config = dict(
    model='contrastive image-text model',
    dataset='photos of plants and fungi (iNaturalist)',
    train_examples=90422,
    image_size=32,
    crop_scale_min=0.7,
    horizontal_flip=True,
    translate=0.12,
    cutout=0.25,
    tokenizer='word',
    vocab_size=1482,
    loss='softmax',
    embed_dim=256,
    encoder_arch='mlp_mixer',
    encoder_norm='layernorm',
    encoder_norm_position='res_post',
    encoder_activation='gelu_tanh',
    encoder_layer_scale_init=1.0,
    encoder_parallel_block=False,
    encoder_inner_norm=False,
    encoder_moe='soft',
    encoder_num_experts=16,
    encoder_moe_every=1,
    encoder_expert_mlp_ratio=0.5,
    encoder_slots_per_expert=1,
    encoder_shared_expert=False,
    encoder_patch_size=[2, 2],
    encoder_layers=12,
    encoder_width=192,
    text_encoder_causal=True,
    text_encoder_width=192,
    text_encoder_layers=7,
    text_encoder_norm='layernorm',
    text_encoder_norm_position='pre',
    text_encoder_activation='gelu_tanh',
    text_encoder_mlp_ratio=4,
    text_encoder_head_dim=64,
    text_encoder_fused_qkv=True,
    text_encoder_bias='none',
    text_encoder_qk_norm=True,
    text_encoder_parallel_block=False,
    text_encoder_inner_norm=False,
    text_encoder_positions='rope',
    residual_init='none',
    optimizer='normuon',
    muon_scale='match_rms_adamw',
    lr=0.0027,
    momentum=0.85,
    nesterov=True,
    orthogonalizer='newton_schulz_5',
    adamw_lr_other_params=0.0019,
    steps=7000,
    batch_size=128,
    epochs=9.9,
    lr_schedule='cosine',
    final_lr_fraction=0.1,
    warmup_steps=350,
    weight_decay=0.1,
    adamw_weight_decay_other_params=0,
)
Rows from block 4 of the image encoder of a small contrastive image-text model, named by matrix and row number. Rows with one number within an expert belong to one neuron, the router's apart. Each number is 128 + 32 x the weight over its row's rms, rounded and kept within 0 to 255. All counts start at 0. Numbers have three digits each. After the name is the row's rms in percent of the matrix's.
Before each expert's rows are labels from the 100 images, of 14976, where the router gives the expert most weight on average: "patch colour" is the nearest of a few named colours to the mean colour under the peak; "place" is the part of the image that holds the peak. Only what is clearly more common there than usual is listed. The data: photos of plants and fungi (iNaturalist). In brackets: how many of the 100, against the usual share in percent.
# router: slot weights (encoder.blocks.4.mlp.router.weight, 16x192, trained with AdamW), inputs 96-191
# up: expert up (encoder.blocks.4.mlp.up, 16x96x192), inputs 96-191
# down: expert down (encoder.blocks.4.mlp.down, 16x192x96, transposed), outputs 96-191

# expert 5
patch colour: black (32 vs 5.2)
place: top left (60 vs 9.8)
router.5 113:168085155133149124112201074167081146082142068173062088166095167168137094112096091126139163128131101096135131155156101119156129127133170153117152136079142163095136143168080144151172137122202117156068100119182087133125169089121177118118111119108104086124181117133161117162100099090118146104
up.0 102:122130154065147172156159130153137138108114094121143130163106147124123186082112106116125126197129093121110123148189105077098178215186085148144115145128084104105149127099103073122156130142160068101134139122082087185138153085052088154111117086168149153146120141185067134125166100121132096118
down.0 099:090141138072150126147094131112184103137111148110131148130080156144184143184093140099133173155032145154133158137116097156101183135152141184097097051111130159160056140089097149159118130104158150142139095109088149141123086123148101086103143160108175147069151117087122123111171122162133123133
up.1 093:172117109139093152098160123136105167152208127094170128120197112112106078135065138163095122060139061146101168079159124174112133109105148055131150150174112134130111143101076118104131124130210135082110196099106100152116087150076147102200103155171148093158091189100170196138161112111078088137
down.1 087:146145148171102163102151101136161119120118139090109139166098128096218087122110113101146082177107135203130156133115127104097109128105153107117166083109137131130088099120136079192096041140126151161114095130124077128121111192128112097111156144159129153172194076129112125112193057155124158126
up.2 102:120155130101101174128154131110141087059079097163133136126145097185113129158094093137109165148074153119159112111161108028093140129173117065119131093120148120117163149130124106126119127160142111123115129152157166160097141132137080180127130106155070136123157126132073100149155165096090127133
down.2 098:089137103167167118092115174174106148114136123158115098185160113123162111150049148166129160093137116083118112110091116107120124132153078121121189069145123175190140097145110176139140127140157148098147121099136098085148177105157205125085126106067108107108166149085092120130116180146088076215
up.3 106:117104094119110159136167140172177135080171157114142158160107189106065149144068089137153088118111087152180154090142137138083155129116133166142069155143146154083133108135181075118139102102104145129162091119060120141103147175115098153152118080160141127153112094150133091140121199162177110146
down.3 106:132124149094099141113144079122145115159113155102174120109154149110176180107123128154157171133114178065185124155182163156162128162187101124071126115070084170090155109155164128114128112163125139147117188123152117168143131140134160068188094145134080146104123103104148116092104222179142156127
up.4 103:125097155105203223114095147140087045171154122134218161118140131112152110121122178121104103193100114163159141141109146098128145159148141110174108135100091109129103163099173111133107138161077130128154134146145112099131157133072117114144129094158078129103156126199101036104116122090181133141
down.4 099:097112133119118106155128172164162134172126080109178100164210061141107110140119069100126148187146121119120163093143127069157184202097116077109083118175153126084115109168123100112141129063137119122159119113136134109155122162119124189106161101133128127152070116126101111155126186174144139096
up.5 098:113177124107124119122116081060144103097115161142141175073129168151144136170137154162125118047108150118158121104087117101053107106131115133119120157079138175146141097111110145125132176177113169121186186214135156174129173141055132167139119199122137085149119149125139112129187172146110211152
down.5 101:140100133135119138162092149109157146129105140124138127175193143102109195142103168141103094118107148106159066148111194070130144079148150092153144104179148041173161092087172174186157097088183150087107112103112067085111120118138074128192180101058106131101137146138135151107117135139112161154
up.6 100:150133116152136083098113160128124192121127143119138125113140137054183071090168058112194097159071125105157131150154107126153168042157174120097097097130114104183120146130107143154136145147125093120108140121126090133160134139175122116141147137115137151181128138233139134100134138053147104189
down.6 103:119099145083167132148137190136085144105165118054041080126072114141129156121108122110140154130161149152144145114153191134190105114113146115097132166142123095157125107123147145096119156162182090159129116141133091140147109179087154102137145156147135155108168171109191128101062076144122094148
up.7 093:150150104121207120123094136122103178118121082160049114153135176125181157121140137109119127109062086117105080091144103127113173189112108119129155118109126159098112067093118113040124147095176064061148104089111114149165194174127112153107097164128104133133073123059187149103125118134135151132
down.7 092:105118141132081179155116104118159075135097175113170148121184084108122083157126105137087132154172197214211121141073149130124120114123160122071165123112112145154140114095143154086191094179139151170104116129164160113099087133126102126109177093103203100158175129167136164142130133116104086163
up.8 107:122158130132138123139114173133068101155075093145101074094126132117117038177125106140081133154107107108123088083190123072111177061153110093144125085123119086119134101128116141157098125139137110147163126154133178139121130077081130167176097143124100120173130148096078107155152179193073094116
down.8 099:148174100156120131139176104093186172124165107087147047096184175089106100118100051130148139134104079077096112149159126137101194156137128127095108163101135124093118112149089149130092116130122159110147104137137154141106185170135167132152132115155149154135073165112150156044137144119019136105
up.9 098:179134150155189146099108141133157099136094102092124175156124123139146126178180088150124148193138145121087175121118158152161101144141120168127130127147146174166132100141129149112121090153177131120093160133091133093153162140089166085128082161149139137119164081181098104166173085079163158115
down.9 098:064163179166107137153132081114107123148148126150119139108055160046111136118137136107119100144144117179198129118098136077207126054121112138070107155122138102159124113082174130126132117136103146088151140153236086131163140082173173150143206154091144118101163103118130140168164146118158170172
up.10 106:127106097134098108166142120120100137111081150129207164132084098120123160079094097110212093159120176115111103147095070091114109116162107179138165083118152161088162099118129075153087143159107212126209088163138149119127146064135122162165131072146107158139078145121103094142129132147099183114
down.10 100:153177090131075088139132088117137112131081146137171135155094102105110180150140125100095179153091135063141116150093103142138113125148137153171138133143193126138098140091096115138115101120125142177112205069117113150150105113129148137171089131111142121141114187125110099127134189129107174137
up.11 103:079164115164165132169146127135202137157168126082083159140082107156153062110093106103082115114070163158105164148103068124089129189191119163170114148114185121103138158134105091085149138115182101149121089171135104135123101145086082115119121125139137096186134063131086149113101093186160136118
down.11 100:095176122141111105157123130145074142149085177121130116103102158098173102091075121132104187099139105067141142073190100145134054093193122131149144069094167081157123102175110143201163076098092108100094154076103104125149123106132130163192139199115123148118092163138118123146104131171109096130
up.12 092:089122157121120142157158091124145043156150086129158167131234151133146103142077170106123110128156062102133139119114170135072200088130113161082108103084190157174160168128118103137165142108138119156096089153145108132115177129064127113151151129128134144091090126152091128180081140138129129087
down.12 092:135164100082126139098117152139115185199103121098064149083140079183203123144104123145125102153159112095125096115124087163128132136134111121186153055145096142113149100128139155076099073118197138141215140117114148152138149085090165158094160127118095115125118109114136151127133144154063112134
up.13 097:099130083187139173102143124083161119087174127117151146166084082129121104093098105170126089059128067150097149192071173153110166102185196129156138094143142107168104113185098129126131114140144137131104080135125134092147067149139127106054165159136172169134118131103241148153107099155126112139
down.13 090:062189068096186152144094146120123107041090106129088129105107168082154184142094087104088128136123172118129136083155139085151122121130098131153123122103176208139172150146151095103107091105164108183107116124121118120076138094129092086119116138109138141098148156103153084114111130128144107124
up.14 094:141119168123108177137067114113134174183109143133061114154072150102127201104098064161056162147101074135062067123122173115126127148141127180114115152139102180121160158107147140177165114181137131122133083107095091066128165111118151136170129110102145061094141176156148196131155087163139142161
down.14 085:182109112078090081161133112144135122133157084108117093105141184127112111121169122133098102155185159139118156104151076123160159128154114111085124130138139126072142190175108146121148181131103106152173094106119073144213152144167106123128119143124053138116097138138193083124110127132172134110
up.15 108:114120168116139109102159121122156079153129142111084153163078127052101142137152096149123158145105105196176184136107138209112053179122085134149127111126070135160126152163184060117175164161166080160151110086126151149105089144117118150121112156163168062196099142104089115145101200139075110149
down.15 106:102125144109143127167134134109176074076126095152143105095178106127128142121162138127075167090140122068149143107125106150104116149136161147152174091109135149184088111206136145196112073089099142129131161156132133153085108149091146108093175120090112118147168122164197106158129083138092115085
up.16 097:111139165120154147121107075109126137120095164162112150109085130091101108087113098096180135173181049123104182126129108098135168134121100160160117170072104134135142166121080153169133059113154158082183139088118111088130200147066156147177100172152157134158124142204150107134095106129098116073
down.16 097:134080102119060052120095094196127103093162144152130185121161142125200181181192165149115161115157146133142092136104150190192179077171137097150152091080100132101098140119079142130138129149134176142179091155093149156093139112135146116200135128107094117088129125161126120089167143086180069140
up.17 092:155175129176117101127131136166130119068107105120094114075139093125107163189150133133138032112086147131127139115146139099069092166153118161152166138164142058145129080114178137202132095094125137142088174122091121142135123092197094126142183184136066103089147137146093170107139139135173153124
down.17 100:142125148070083147109098194138137163140143183198121202145148134073145140071116109098142156161107124096110165082119121115163187164096105129115095120143126116154062133058134165172111105125151082115125133141114155149100115163076145075088190138151142076088161128131060131136109096149148161094
up.18 112:163107092134130141050108098179137134148144092155190113150128109112164126128083124063137156097095074116103068099187108161113139109152155164102107169118129131108172180112131123179155027171146135079126161147165190098147106155122089124127203134084166141149168035106112147136119165172082108156
down.18 103:079104139120144162070120124163141136096086108095142114130155120104182111137114090200110123158154088142102104165149142139161060132119144148143120092092102201140194116144110150188138156137105095171124113083122125135114157110113116159123085124146134134167190145103132182134143082146125132137
up.19 100:086113156103151130102137193120146115145148126186153112088105120085077225086108176129125122150109101124113140140110129098154136153142154148139125131127133110132094165142159123192099155135114134108085105153097162095196194132184097162134070158116127134148167222170139139100130125089159196097
down.19 104:136091121161124143094122196052120139128161127142086097163084138186146135166196173139109184139117096105112166142167136017109095125133093090127122161112114166154153158157148205148098147158100094118167136147111168062161029113126157150177156087111153096143106068089173087068145099139151148129

# expert 2
patch colour: grey (71 vs 45.1)
place: top left (50 vs 9.8)
router.2 095:132174151055122158143078125124145119128093096113113111085102148157122100104121128057122090180187138079103167096147178098118116140139168097146094128127107123134162113071131116117084134126110079088140114150178135171169097163121172183142120086131131175103108161118117121093166144129137116109
up.0 098:141138165154095141140081104091115130134082059093136117152145120196119160117104158116136125105077136116125131101183146182108102114141114182144122131137120077142153183062172133126114062155078158147072156142165151119087133080088129097103177094085160131050124152119173125083194169110122173144
down.0 103:120124199104161136088096145201136153135090055138122133076165131082091112098124129160147165129105115130163130152130119192096099158094095147036168138131129125193130159151151122176165114135185150143159134102085145109162094117114174115143118122090164140101132190051123092135135082189149083135
up.1 097:093108167161139163141143096114128130140102149075183100097117180118167098066087144146102101118125137135120166094159103133149101160137138117204114165170129135096146157080081035115149075124107129097139101105185094128120076174107117126138180168088138130148117170147107160110130141191142129115
down.1 093:156060153117165210134083160151125128164112129152138123122134088166099109101132056118157191087151109167133162144115127082156082164149163109103079119127086136184079091145111162123132160113121126132094111176133090135124172134098120127180089065078094186134150154142146101098123119145126118144
up.2 101:182091161094164150120115144110171116082112153159140178168147117111141154158123070171136192091084135117128065096099126131099108099105100063097099121138183098159079155080197125116130198069101128187198156124083152151131100136126105095112145149141143108072177141133144147135104127133120164164
down.2 097:100182104139110124121169143122148168095149110132123171057094124095143108165112119180161134180114117211130104212179109161078135083161079140111111106148138143124155100146165157069173151133143099181136140101118123087153080112158108156127107174100027134151140105149115168139134106137126136085
up.3 100:081116099165117102166038096156089155094146148161061148097137150127109124143136141129152106157126095112172106090152111153163095140167113091141126031099106097106100093166072154121131184119090165189128172151183160164088138152156137135166117223128178097139142164125123135144149111166131137125
down.3 103:095120074172083114098146104168130146085144164138152164090090095153091144088147138130147143213107167168054130125124135162199126135123114083124193124153185101157119142134096133132169156165117179180132116150088114185033063128116180121178121107133128170089079162176094094153187090149151125112
up.4 101:107161107040101059122167091106212091143088112147124110118209086115166150145126046133148068115110128117156118138109077167106093085188144138135149163083126137190099134166097076131154168116210158126044087102067077062155108115124182146134166125200101136144096163146090138166129150121130156148
down.4 097:107122078100150130104091166145126130153093137142110104156090146112130174214109135146108061135151176119138106150140112075124081160126157171133167149159091097178086165101174120108116163125137132167147152120129108149106119163091098129140095139151085097116120122161152127071084063086095060124
up.5 101:176138102130146110118122085151196126148142125164173119093129142170126143103133164140156110094064087107114068116111149131102157120115166141174184085121104102095086113145175146136125151159149147111140122118124144183121136142158211130113115077202203107111137161135137082142171140137101175093
down.5 104:149063070079153116135104127127193101152100101120129184183138125152121152053145130162101136146193112117144177121103119144111153182155082067169130152188137097106141102147145159106113151128139120116166149097139068108145158120174110096134105203094101172113134138137131095184122140128180141077
up.6 099:101075176159108117157109122150210186141094133142124151124152113161145117160130098179162160154108127103174144129110163061123132111190094136121085085150155153160058103167172163125069127132171179127136206120168090105106114097127149100138097093079124142135136083157120089141041147098089121134
down.6 106:147143154098091096118184107132110132168140165107184149137090154128076125119122133114123146130112116121146115078084112149134148131191147199041106106080129103106164137102158183155076144108126074110157096144176117148137081142093145096120098140146110135108040108129167130164112133181121171138
up.7 099:097116119156137136087104102130082111176092098148123145125091108145106077162160134095198098127102049103165143113129134111136151200163125150155111051107169101113128109124122070159124089071142138067122169164151168144082078180100117143132102096108178147109128130038141133143133137186144142117
down.7 092:098151180112143102122117158115168149130109099095127121148167084137130108138133127108128112087130103167123141153133204175132070100140082117085091145081112133150152111131180140096152114114151120159182055194103131129136142171172092164124177161162178126069137074097099130066108021171146134112
up.8 104:126189081101143108080192119088080184144095173104100124148127144125083157131133132109121185188148137103117133111135126135137153109098118086110130065130111127124049106139148140126111163090140077083123078169109109102124134149103149197129161071118178125172155081108106132173097204092136153089
down.8 102:148156147175055116094126164068119123155138176167190101157112107085196085124080125137120061125118154169130162075127139144083120085100127137143120144138095084104117146157164114137138136147146118165113108167106099060068123103124173146101125105156152124096130080093074044166137073127149111202
up.9 099:122052119132132173158168129151178110139129142129153108077119125144152144154069142146058140093131127125133144141185158142119139140139139149159123108090150113121103118146175142168149122093137143074088173089080130151135075142131133165086128095090149100135194088093168108145118070179120175142
down.9 093:172162121065138149146199110103093194166105139115160195143127149097187113096167095129093118089108153109141126115143122163101097175184093124136153134165106167111133055157124176127151133168153166132105108075150078153134103121104183119182136156053168164168132103112153173112114146128063162125
up.10 102:103213145154146036140135108109106147149125114091125145134100155171145121100089129138183168117103163101176109147132122098152134097138148129101085156058137107136087107101120173092160086101061065088145092122132056117156142138153188112111145171135158063116148195121156154152091152137151163129
down.10 103:084137191086135184063163140134117137101138000143142132110127114071139139126130084132144161151116125140103155151176128095162107128075089160100151084182035163152082165158079089173164122164102091094103161121156084135148124185144128155156117112150180106109137105118105143125165173174167151097
up.11 097:159058151106116219111143137155149153128157213171147126189099099168151155153137090131072055182126099081114111116114108160174114136129161173187142158209148157095115120122076103133141169183100166116113141074049167109123119136200164100135140128071089073129122133054134134078113124140125151098
down.11 096:104188129165161158089108095179176124131179132127140144151135140163086168120137155117213140098116092079157146112080187123132155117098074095161126111089125192179075115150077143126192126092153135133073103099162150161154119149148096152144139130099124148202115083094063107166159090138106110117
up.12 109:158130152134103094203127116100141074192123145117177154193113090144156097137168132118127141135098080140058149104135142100152062106109129091108119127135133195105085096158123175123130090121185159143140151133122149134094139118144071108103107078152100131106098160114086090116122101181077114173
down.12 105:122123161115111127135174132140112122091150083202126117202137145132163122121139123094161146142084117077180123081105151108132133122163161120126170131067132113077124155080065113079128086162123114131150078145100085095132089132141145177114111138180132144080194138117053089104147189141138113113
up.13 110:118168087093102110100094103099166104111154062090120132121145104146138054168178124141163099095126140132097117084164112111128081105100093157091157152102134110158088123128108151139185134163199168092133132152184116078111148114139158168101109152155101215151157114154108163123150086085136130127
down.13 104:146073102061129139088156146139123100123139144156137119153091171170167164141123123074137113150091128113105138147091092116170122138132111118130091048131133135140090169096144067127122149153089129181140160139142088168131154182128178143145072129118172106155146115111154156106108114084123211140
up.14 100:084141165131149150092130085146096169059143090079170121114114126092123149064129138109140102049189084107208129099114111151126173094171159159150151166144172083145187136125102103106150120138122095114123130152111123159125105110091141131094162136130168000152132083120083112141095219120149114120
down.14 096:123075101132133113137110172111111124162100091133118087162152149165181124142107074094160121159075102121096133176172085099122062147142150159116130126162089120165119200158096135141093144164146148174035111083116143138110158104125114143124183047088134168200098098186125162121096079156130046135
up.15 095:148083157113148121170075150160177201168110151099077069127155141091120077091119110145135112103071087139119113091151152091075129149147064173108132181103148140105153103108142152095137146130136079093087161124108158137146116175114109108123093093140118117111101079103156089140093116145100147136
down.15 094:122135185088086131138131095122069171177140098164085103116196145126103148105103073165144146119128161127155078144097138159132099118092159119126145135093073083099121120121145110129135146115179150132107086131078135119180112105145079115158153158137163140110110166110175214148113106154076125087
up.16 093:170179125157150135102134139118128172192139106106109161140127142119130182093120118151135087184142254124145140139128151160153094112095125084118168155162098108153106137129153085181127174121118105156092120107158167145111132156140158152111081078159130165119113151115144163130114134106132170083
down.16 092:100159154142169078136139155130087169170178142124121121167155091104193109114074184089145148147135168098094172165054195139160146101171137170148070168082125128119076139133092190082132166122132096121080165132071057097151104118158110093146144139094159088110126100069145144150145117055129065097
up.17 097:151150125170147156156145128117183110156112200134096132097148082069145089134137158118098076139111111146075128114142184133174142140104161139130150123131112080119076119084148143198116101132133138094178116094114113095132121089121151098145150100099204156115130074157147140216086177114134182095
down.17 097:115124161077146119071112156083187092166163142126092089169129148167155085107106122099143109115077142138159156143144169120142046103085141104121096127060127126123134125124110097104130101122121141107142180096185138111174148133100153033131172074141100142134145125147114143153187073158124153244
up.18 100:088196183178144170139108154078096134085085159152127141163197095096107122101107120168125205121101151155128119178091132149151117156103097139114150169189147135147123126152051085213159157141110156122165156076049152120141092150157091146158150135140115096081102078129128115185173165202111140106
down.18 100:162130109142125130068132111162119150086133122134065160068135158180091152132108128119170103158094115159085125107094123167188172118129132127157080118140129143174064120119164104094067172161122132160170135138112105107067032133099144129141084103082110183111119134140138221162126136097197149162
up.19 093:177117104113158141188112166106082137122136106081139116076156147075113100092172062140113116131154148171154141131156091137185094091168105131078107151119154111104137125140134118150148081159116089141153196191174167102113173087125098160131098157142182101113139127150115073127194117146134161122
down.19 091:151089123149219082160139135099122107139127218126192054116125108152068111128092159130166148068119160144154141156149167132125118160104170144123101093189189091137152126115132114076145166140158158121186132134185092123090138143141127095100099130100140157109070163133139097077095104151115106132

# expert 8
patch colour: white (31 vs 1.3)
place: top right (76 vs 9.8)
router.8 109:149156117141066157075113092132142121119145093128151120122147111077098191108101076154172157102203145111149138106112138146135148127120120098173091106151110154064098178150076157121134128156141135132170127175148117121126128130099128159118179181098087185155146090172109112193179208069083063155
up.0 106:134107062138128157137163126068154172098157063149148162166089120154100160134156076114100099109119191119165105166106095154148126108109100083127103111130111102137102150173139153218141137142148137171143168156124113065208074159100123092110163141187171142182136109071104099146111197110127075198
down.0 104:199140126206131123109164136091159169144154202167127168130145168101169119146115143159093100160118158155106112128118116100090141096174106172113143122166099157206121106166092115130065145102049112082199119104117149092046090141127114121123138124127156143148152104131124075101099160098113146139
up.1 096:112123074122136124142108167105100099144171166091097084167142140101105172122103050094232140110141142134116107140114127107160187117120125098139089122163153129092108177147099125100124151170164069097126140173143088059122187091131125163141156183162123054124126119171124090104182208121102085136
down.1 096:099102145137104128128165134068193117129124138136111176106100154190125122156109159126115132206142094127144145191063142088095181126104129189180110151068135116120092134160116064113112117142157089113102076139118111168086136135177032145115141123154150109177063175083156116137107135112136104155
up.2 098:153141107109145100074099106106224129134069102087100151146085135149170173152159158120087095143094163155141130151111135136180144122147124126086108105131159147140145155134168149107071103104177129104168094132195142141137135104127144121114167080152138046129174046127172127119108102093092105134
down.2 095:167074157144093093074125151130116101078129150085127151140089079192140105168146135150082131127072129122136157138082139129126105109177129111154113088182176112155087166158152135116073102091117130119148107117139109168087209088071134118168161128094122101136188156098201139130146097130107179113
up.3 099:096126143107123147158158153097090146138172150125166123154154088118139128154147120129171218124168082110123094138160114177164051123159202109140130136107108124066088151170147103151121101117097106133102174165131106094108091071129124120155109107160128115159100116096085141201154149105104112148
down.3 102:118136124139164096134120173103161150080163099134099168111149171157132124091134109171116164165150137181153084196130158105101188163161174124097095163117128123152143102144145198123176147087136164150143079127126054141140091125122057119156132187166088110157134158182129049166171140112149100094
up.4 104:226130133115080137126093158130102127163148164168123098133082124168100155120164108138171102137092160142140063115143133065122151160169110081123124119129107143054101193104070109083090123126058161138126152131113093162160150127133137135152186087178097028113144149171149187148136127153103133124
down.4 105:093124097170128172131159128132176177142090162145151080136120134161141119117118106117132151090149137090124104144088165111210129125094050105181127150073092149113104108165165145115077146125126105223157122079150176044159114146148164166133152156138138107151135169113118173093081095080073098142
up.5 101:164093147192178087063119089168121181129091127081076103103174034143085161134149139093152094084119139154117060135113078159127121125111118166124130121128078098088146144108193103151125140151131110127110171186170088184152148133183159167118083127118130109122096077114190105154107141082126076157
down.5 094:120125061185133115150066180081136172091065172149090148178139121139106103131091095176062139147119149141134100165127123133094114149177145103118103087185138128130102069100085137165095183133154139134138140131141157115144144197194114174139122139132103113168137149115090087133113167129105100166
up.6 106:117059153088142116146123084146097109079095133142086215171169146105177124106108124146088149132173122125169188078104156105131178099140054150114181168125093141130124154165128066141108132143161086226114107166162136117171142085145122148176091137134150119149172117112074170176095118158182118073
down.6 104:100170172147148147148068121160118037111155124117223118142118134084170181113087156138121127140110114140151138144095125138165064185119118104170157115195100093129100102083153094122136139086127165153172119099098079139101108123166114153137128179156095145154115160159136150114128124123135120164
up.7 098:109180171095084156149119137150097121146150165121146099097105120131170080133108102137102087210145150116169125111144159066190200112114109141156186149086140086035165109119119192143149137107162113122136099131174155090058113125142144186150088125125128200154119128099146148077154102111160153159
down.7 094:158151151134111101184116092137119117078111117145135122162067119131196189153120122070140120122136115145113145142198159129170186184136144060128189109097053072108172121089115153089112145165185104160068138132099096134108115097165078135133091101132116140135151122027136090108113150134161165112
up.8 101:145129084110183129149107143134140148180180151119054102109116167085142107117154107180090126116129116132167145136160177114104122139067088107109057079092133193126130169111115130099085120089080106096164147154151086122148074201138177154111173097061134098173092115123104125146145085136122111125
down.8 101:160089148106154154148104052139126142128119194051142117128142131121098091176139087126107135142153118156148114126088169142144177141116118182136104048190149138156105081094104187045162121110127104117156150167117175131118128090080125110146179203136163091107146147126167168082177129128069106132
up.9 107:090164175116103127182125120152064150146102157100084163160131116084083118091172107160131072154156204124153084093119145118151093091127112138126223189117154098119109177057118131207103184144107079123109099106132188169125145142128157135073124129157178126073117168145130081171150208160081118111
down.9 107:107148172173095106122162142065142104171146112099131134115120123102083120142128123096113089107137146062171063110161180133106090118084088155122127206064097112126174143055091080152133172131143134206096098125104151131120137115099119127166079085074110149127104135110095124115124123112070134122
up.10 115:119143091099152106135181119139113122157144137175117102117114149138116157145108139103107087088055169139145144122132080151161169125148077174121125084134105163075136059088084171131133106168073162119140170214149120076078108128132128099170117108160124177114110131139141149127169114136108121100
down.10 107:096172079080152144120123129112124038139154187124129106184141161119097155120115063130140122192165153110064212159193125094131160225138161179062141158136070075137113063112138124092125162114136113117173107173135074130089187131157149104151115094104090099110082149150158103089140159096160122088
up.11 101:117129101137113106160131122155091137105171158168155076150134094128167074178162092120121114161138085162056124151151157167152192125073103153107150114127122138117119049170103101113171095126095113153160058129050117176170092143137077129168102130130078169144114145098108130088142118148109084086
down.11 097:117095171139100176148139134111055109130141107096124066172126111146145148107141100143066099162163167146080185187193190108132142161107178181106055079140126121104126089113157108151092174141159144069114075093106117135181132122129069129149110096142107202121085119122128226160115099120182132128
up.12 101:133092125125111100142188130130114059165175184190140145157137194142140080125077098124154045155089120103117132136144043114157174184132132122103152158167155113086110121144133113108113176104126115149145158149105137105143123173122131069132082154077065127169087152169171107150166108111132101054
down.12 108:103106114080080134106164175132142113107130109140148103179105089148133145141183110162128111166155107124141133169080097122127118161076128150111147150137144154094119113159091133158102178138143176157160094181107078100131126168155188150102128124146124197087120195147177156095164059112122108113
up.13 109:129134146159145104121144173184117128142178189128130114134100072115136133091150154135095141045108193106151084079143163121120089203100082143072120065084121191096100135137118167170128143124129163132178145106168137131104134082145165130130063141138170126156166107186070178121104089146050082093
down.13 106:145146101166131109151139182100132103135143119144104155134126148115200092083121150098108113125089161172098106173072141136112175140144135155123145130200165102189124085096110170124143119168143184160104167100074160160109141112120195119166113077095154057110154117132100165149148196126125132045
up.14 092:134121142130108154162139130156125067127103081184108157103034135104108103068075141137134145161073206123130140140102086125067161141136120155111104115122092132129128131136141088081138151130171124115139077141173058195120149149111102110142163176085087068100185122120167157109161129140165106103
down.14 102:168103107125145120121145124112090206180121117134147088164104082142126122120067126117079137145104173145100173128128112084120113127096165117150144142162095090147091143111092174113107021085086154116089088112127141123143150148163126191149151185096169151143106148119170096138169112154143192125
up.15 113:124130166115165139143114150108119127093104133121158065140094122141149254149166132084116158161123220134190126147099098159148128173126132132154208144161120077196087124148124137175119142145081144132164134092092104059101139123126107193149045152126078129155137119134154073089105140178126131120
down.15 100:144127152109132101120171060127147089173133065213153124126124087139058099115169140118128172154146130222123143140156119170182103149145152183139219150162123142189129108138091070109118157178078102136097128112109086116162139060195127165188106121162128115131091118098166122137173147103139146180
up.16 097:174104142146099143109147139141126100122090154125101149081119136127157090160129040134127116069065081087180075095138173150161169140170160132118108111201146203167166229162036112101132152102188123167118143102100126083188147117096163119148137116141101105181087074096162132155104095165097135102
down.16 099:130117102124174122102154099162121146173155120133154121146183099118165156081131136129114125143110159115112147123041093159113117128041060166128172149173084108143067127118137196156080197173094114142115162178099113137114103080101161183113082124099129102115097099170167123115146078088067105173
up.17 097:130110114084154160176120067092101084121083097142132121092135159103154160080189122077135153083180100140146184120138114133175067089124151105156109137094097116133139113145124108144082119108241126093119087144126124172083159124131143149135104164161166131150133130127196215124158152144118111088
down.17 099:102110123085174120121110152088091137103118140106123174091149135126141160148114072102109115169154140164157158169126143150111102158076070213120125205129093126113128141131160090146156127145172181143080100095086131107128110076083056142096149118143143112188071174125133145120130103169131125145
up.18 094:165113099138100133113137121139085147116142084137134128119148129158111119183111141127169084120109097130101139143165099126099097167066117124092143068183145168188111098154123074081123166165156191152137128133090106176102151080105131080148168030072198091120141050056156107166116116154143133130
down.18 098:170144137156167130100151087123202119147098161215168147091116097104135161131132150090138105134099079179172143099107098101069097097199131181139150161078149121126140166134114128099089154101085136144135131087118073192120171159108128147061170103121163131165188145147162142157124154162113140085
up.19 101:140152120126140089150129127185128147144168122117188160163101139162123110152076101145139134154147145097117121143140179125116185153124105089144133149088132088088088136106171158124143174182132100164125087108137194124133091165106139107103118171146141096163122110199118135125190110114125069141
down.19 102:165117153128132108160175131118119125162180101129111141121143159174128131186083145085109164186121121215122084176138183127095171127178150108118102089121131115095118096107093086140131202131116088162093138129082054109062118171126076191125131165132083087130096121145108111145138156138117092114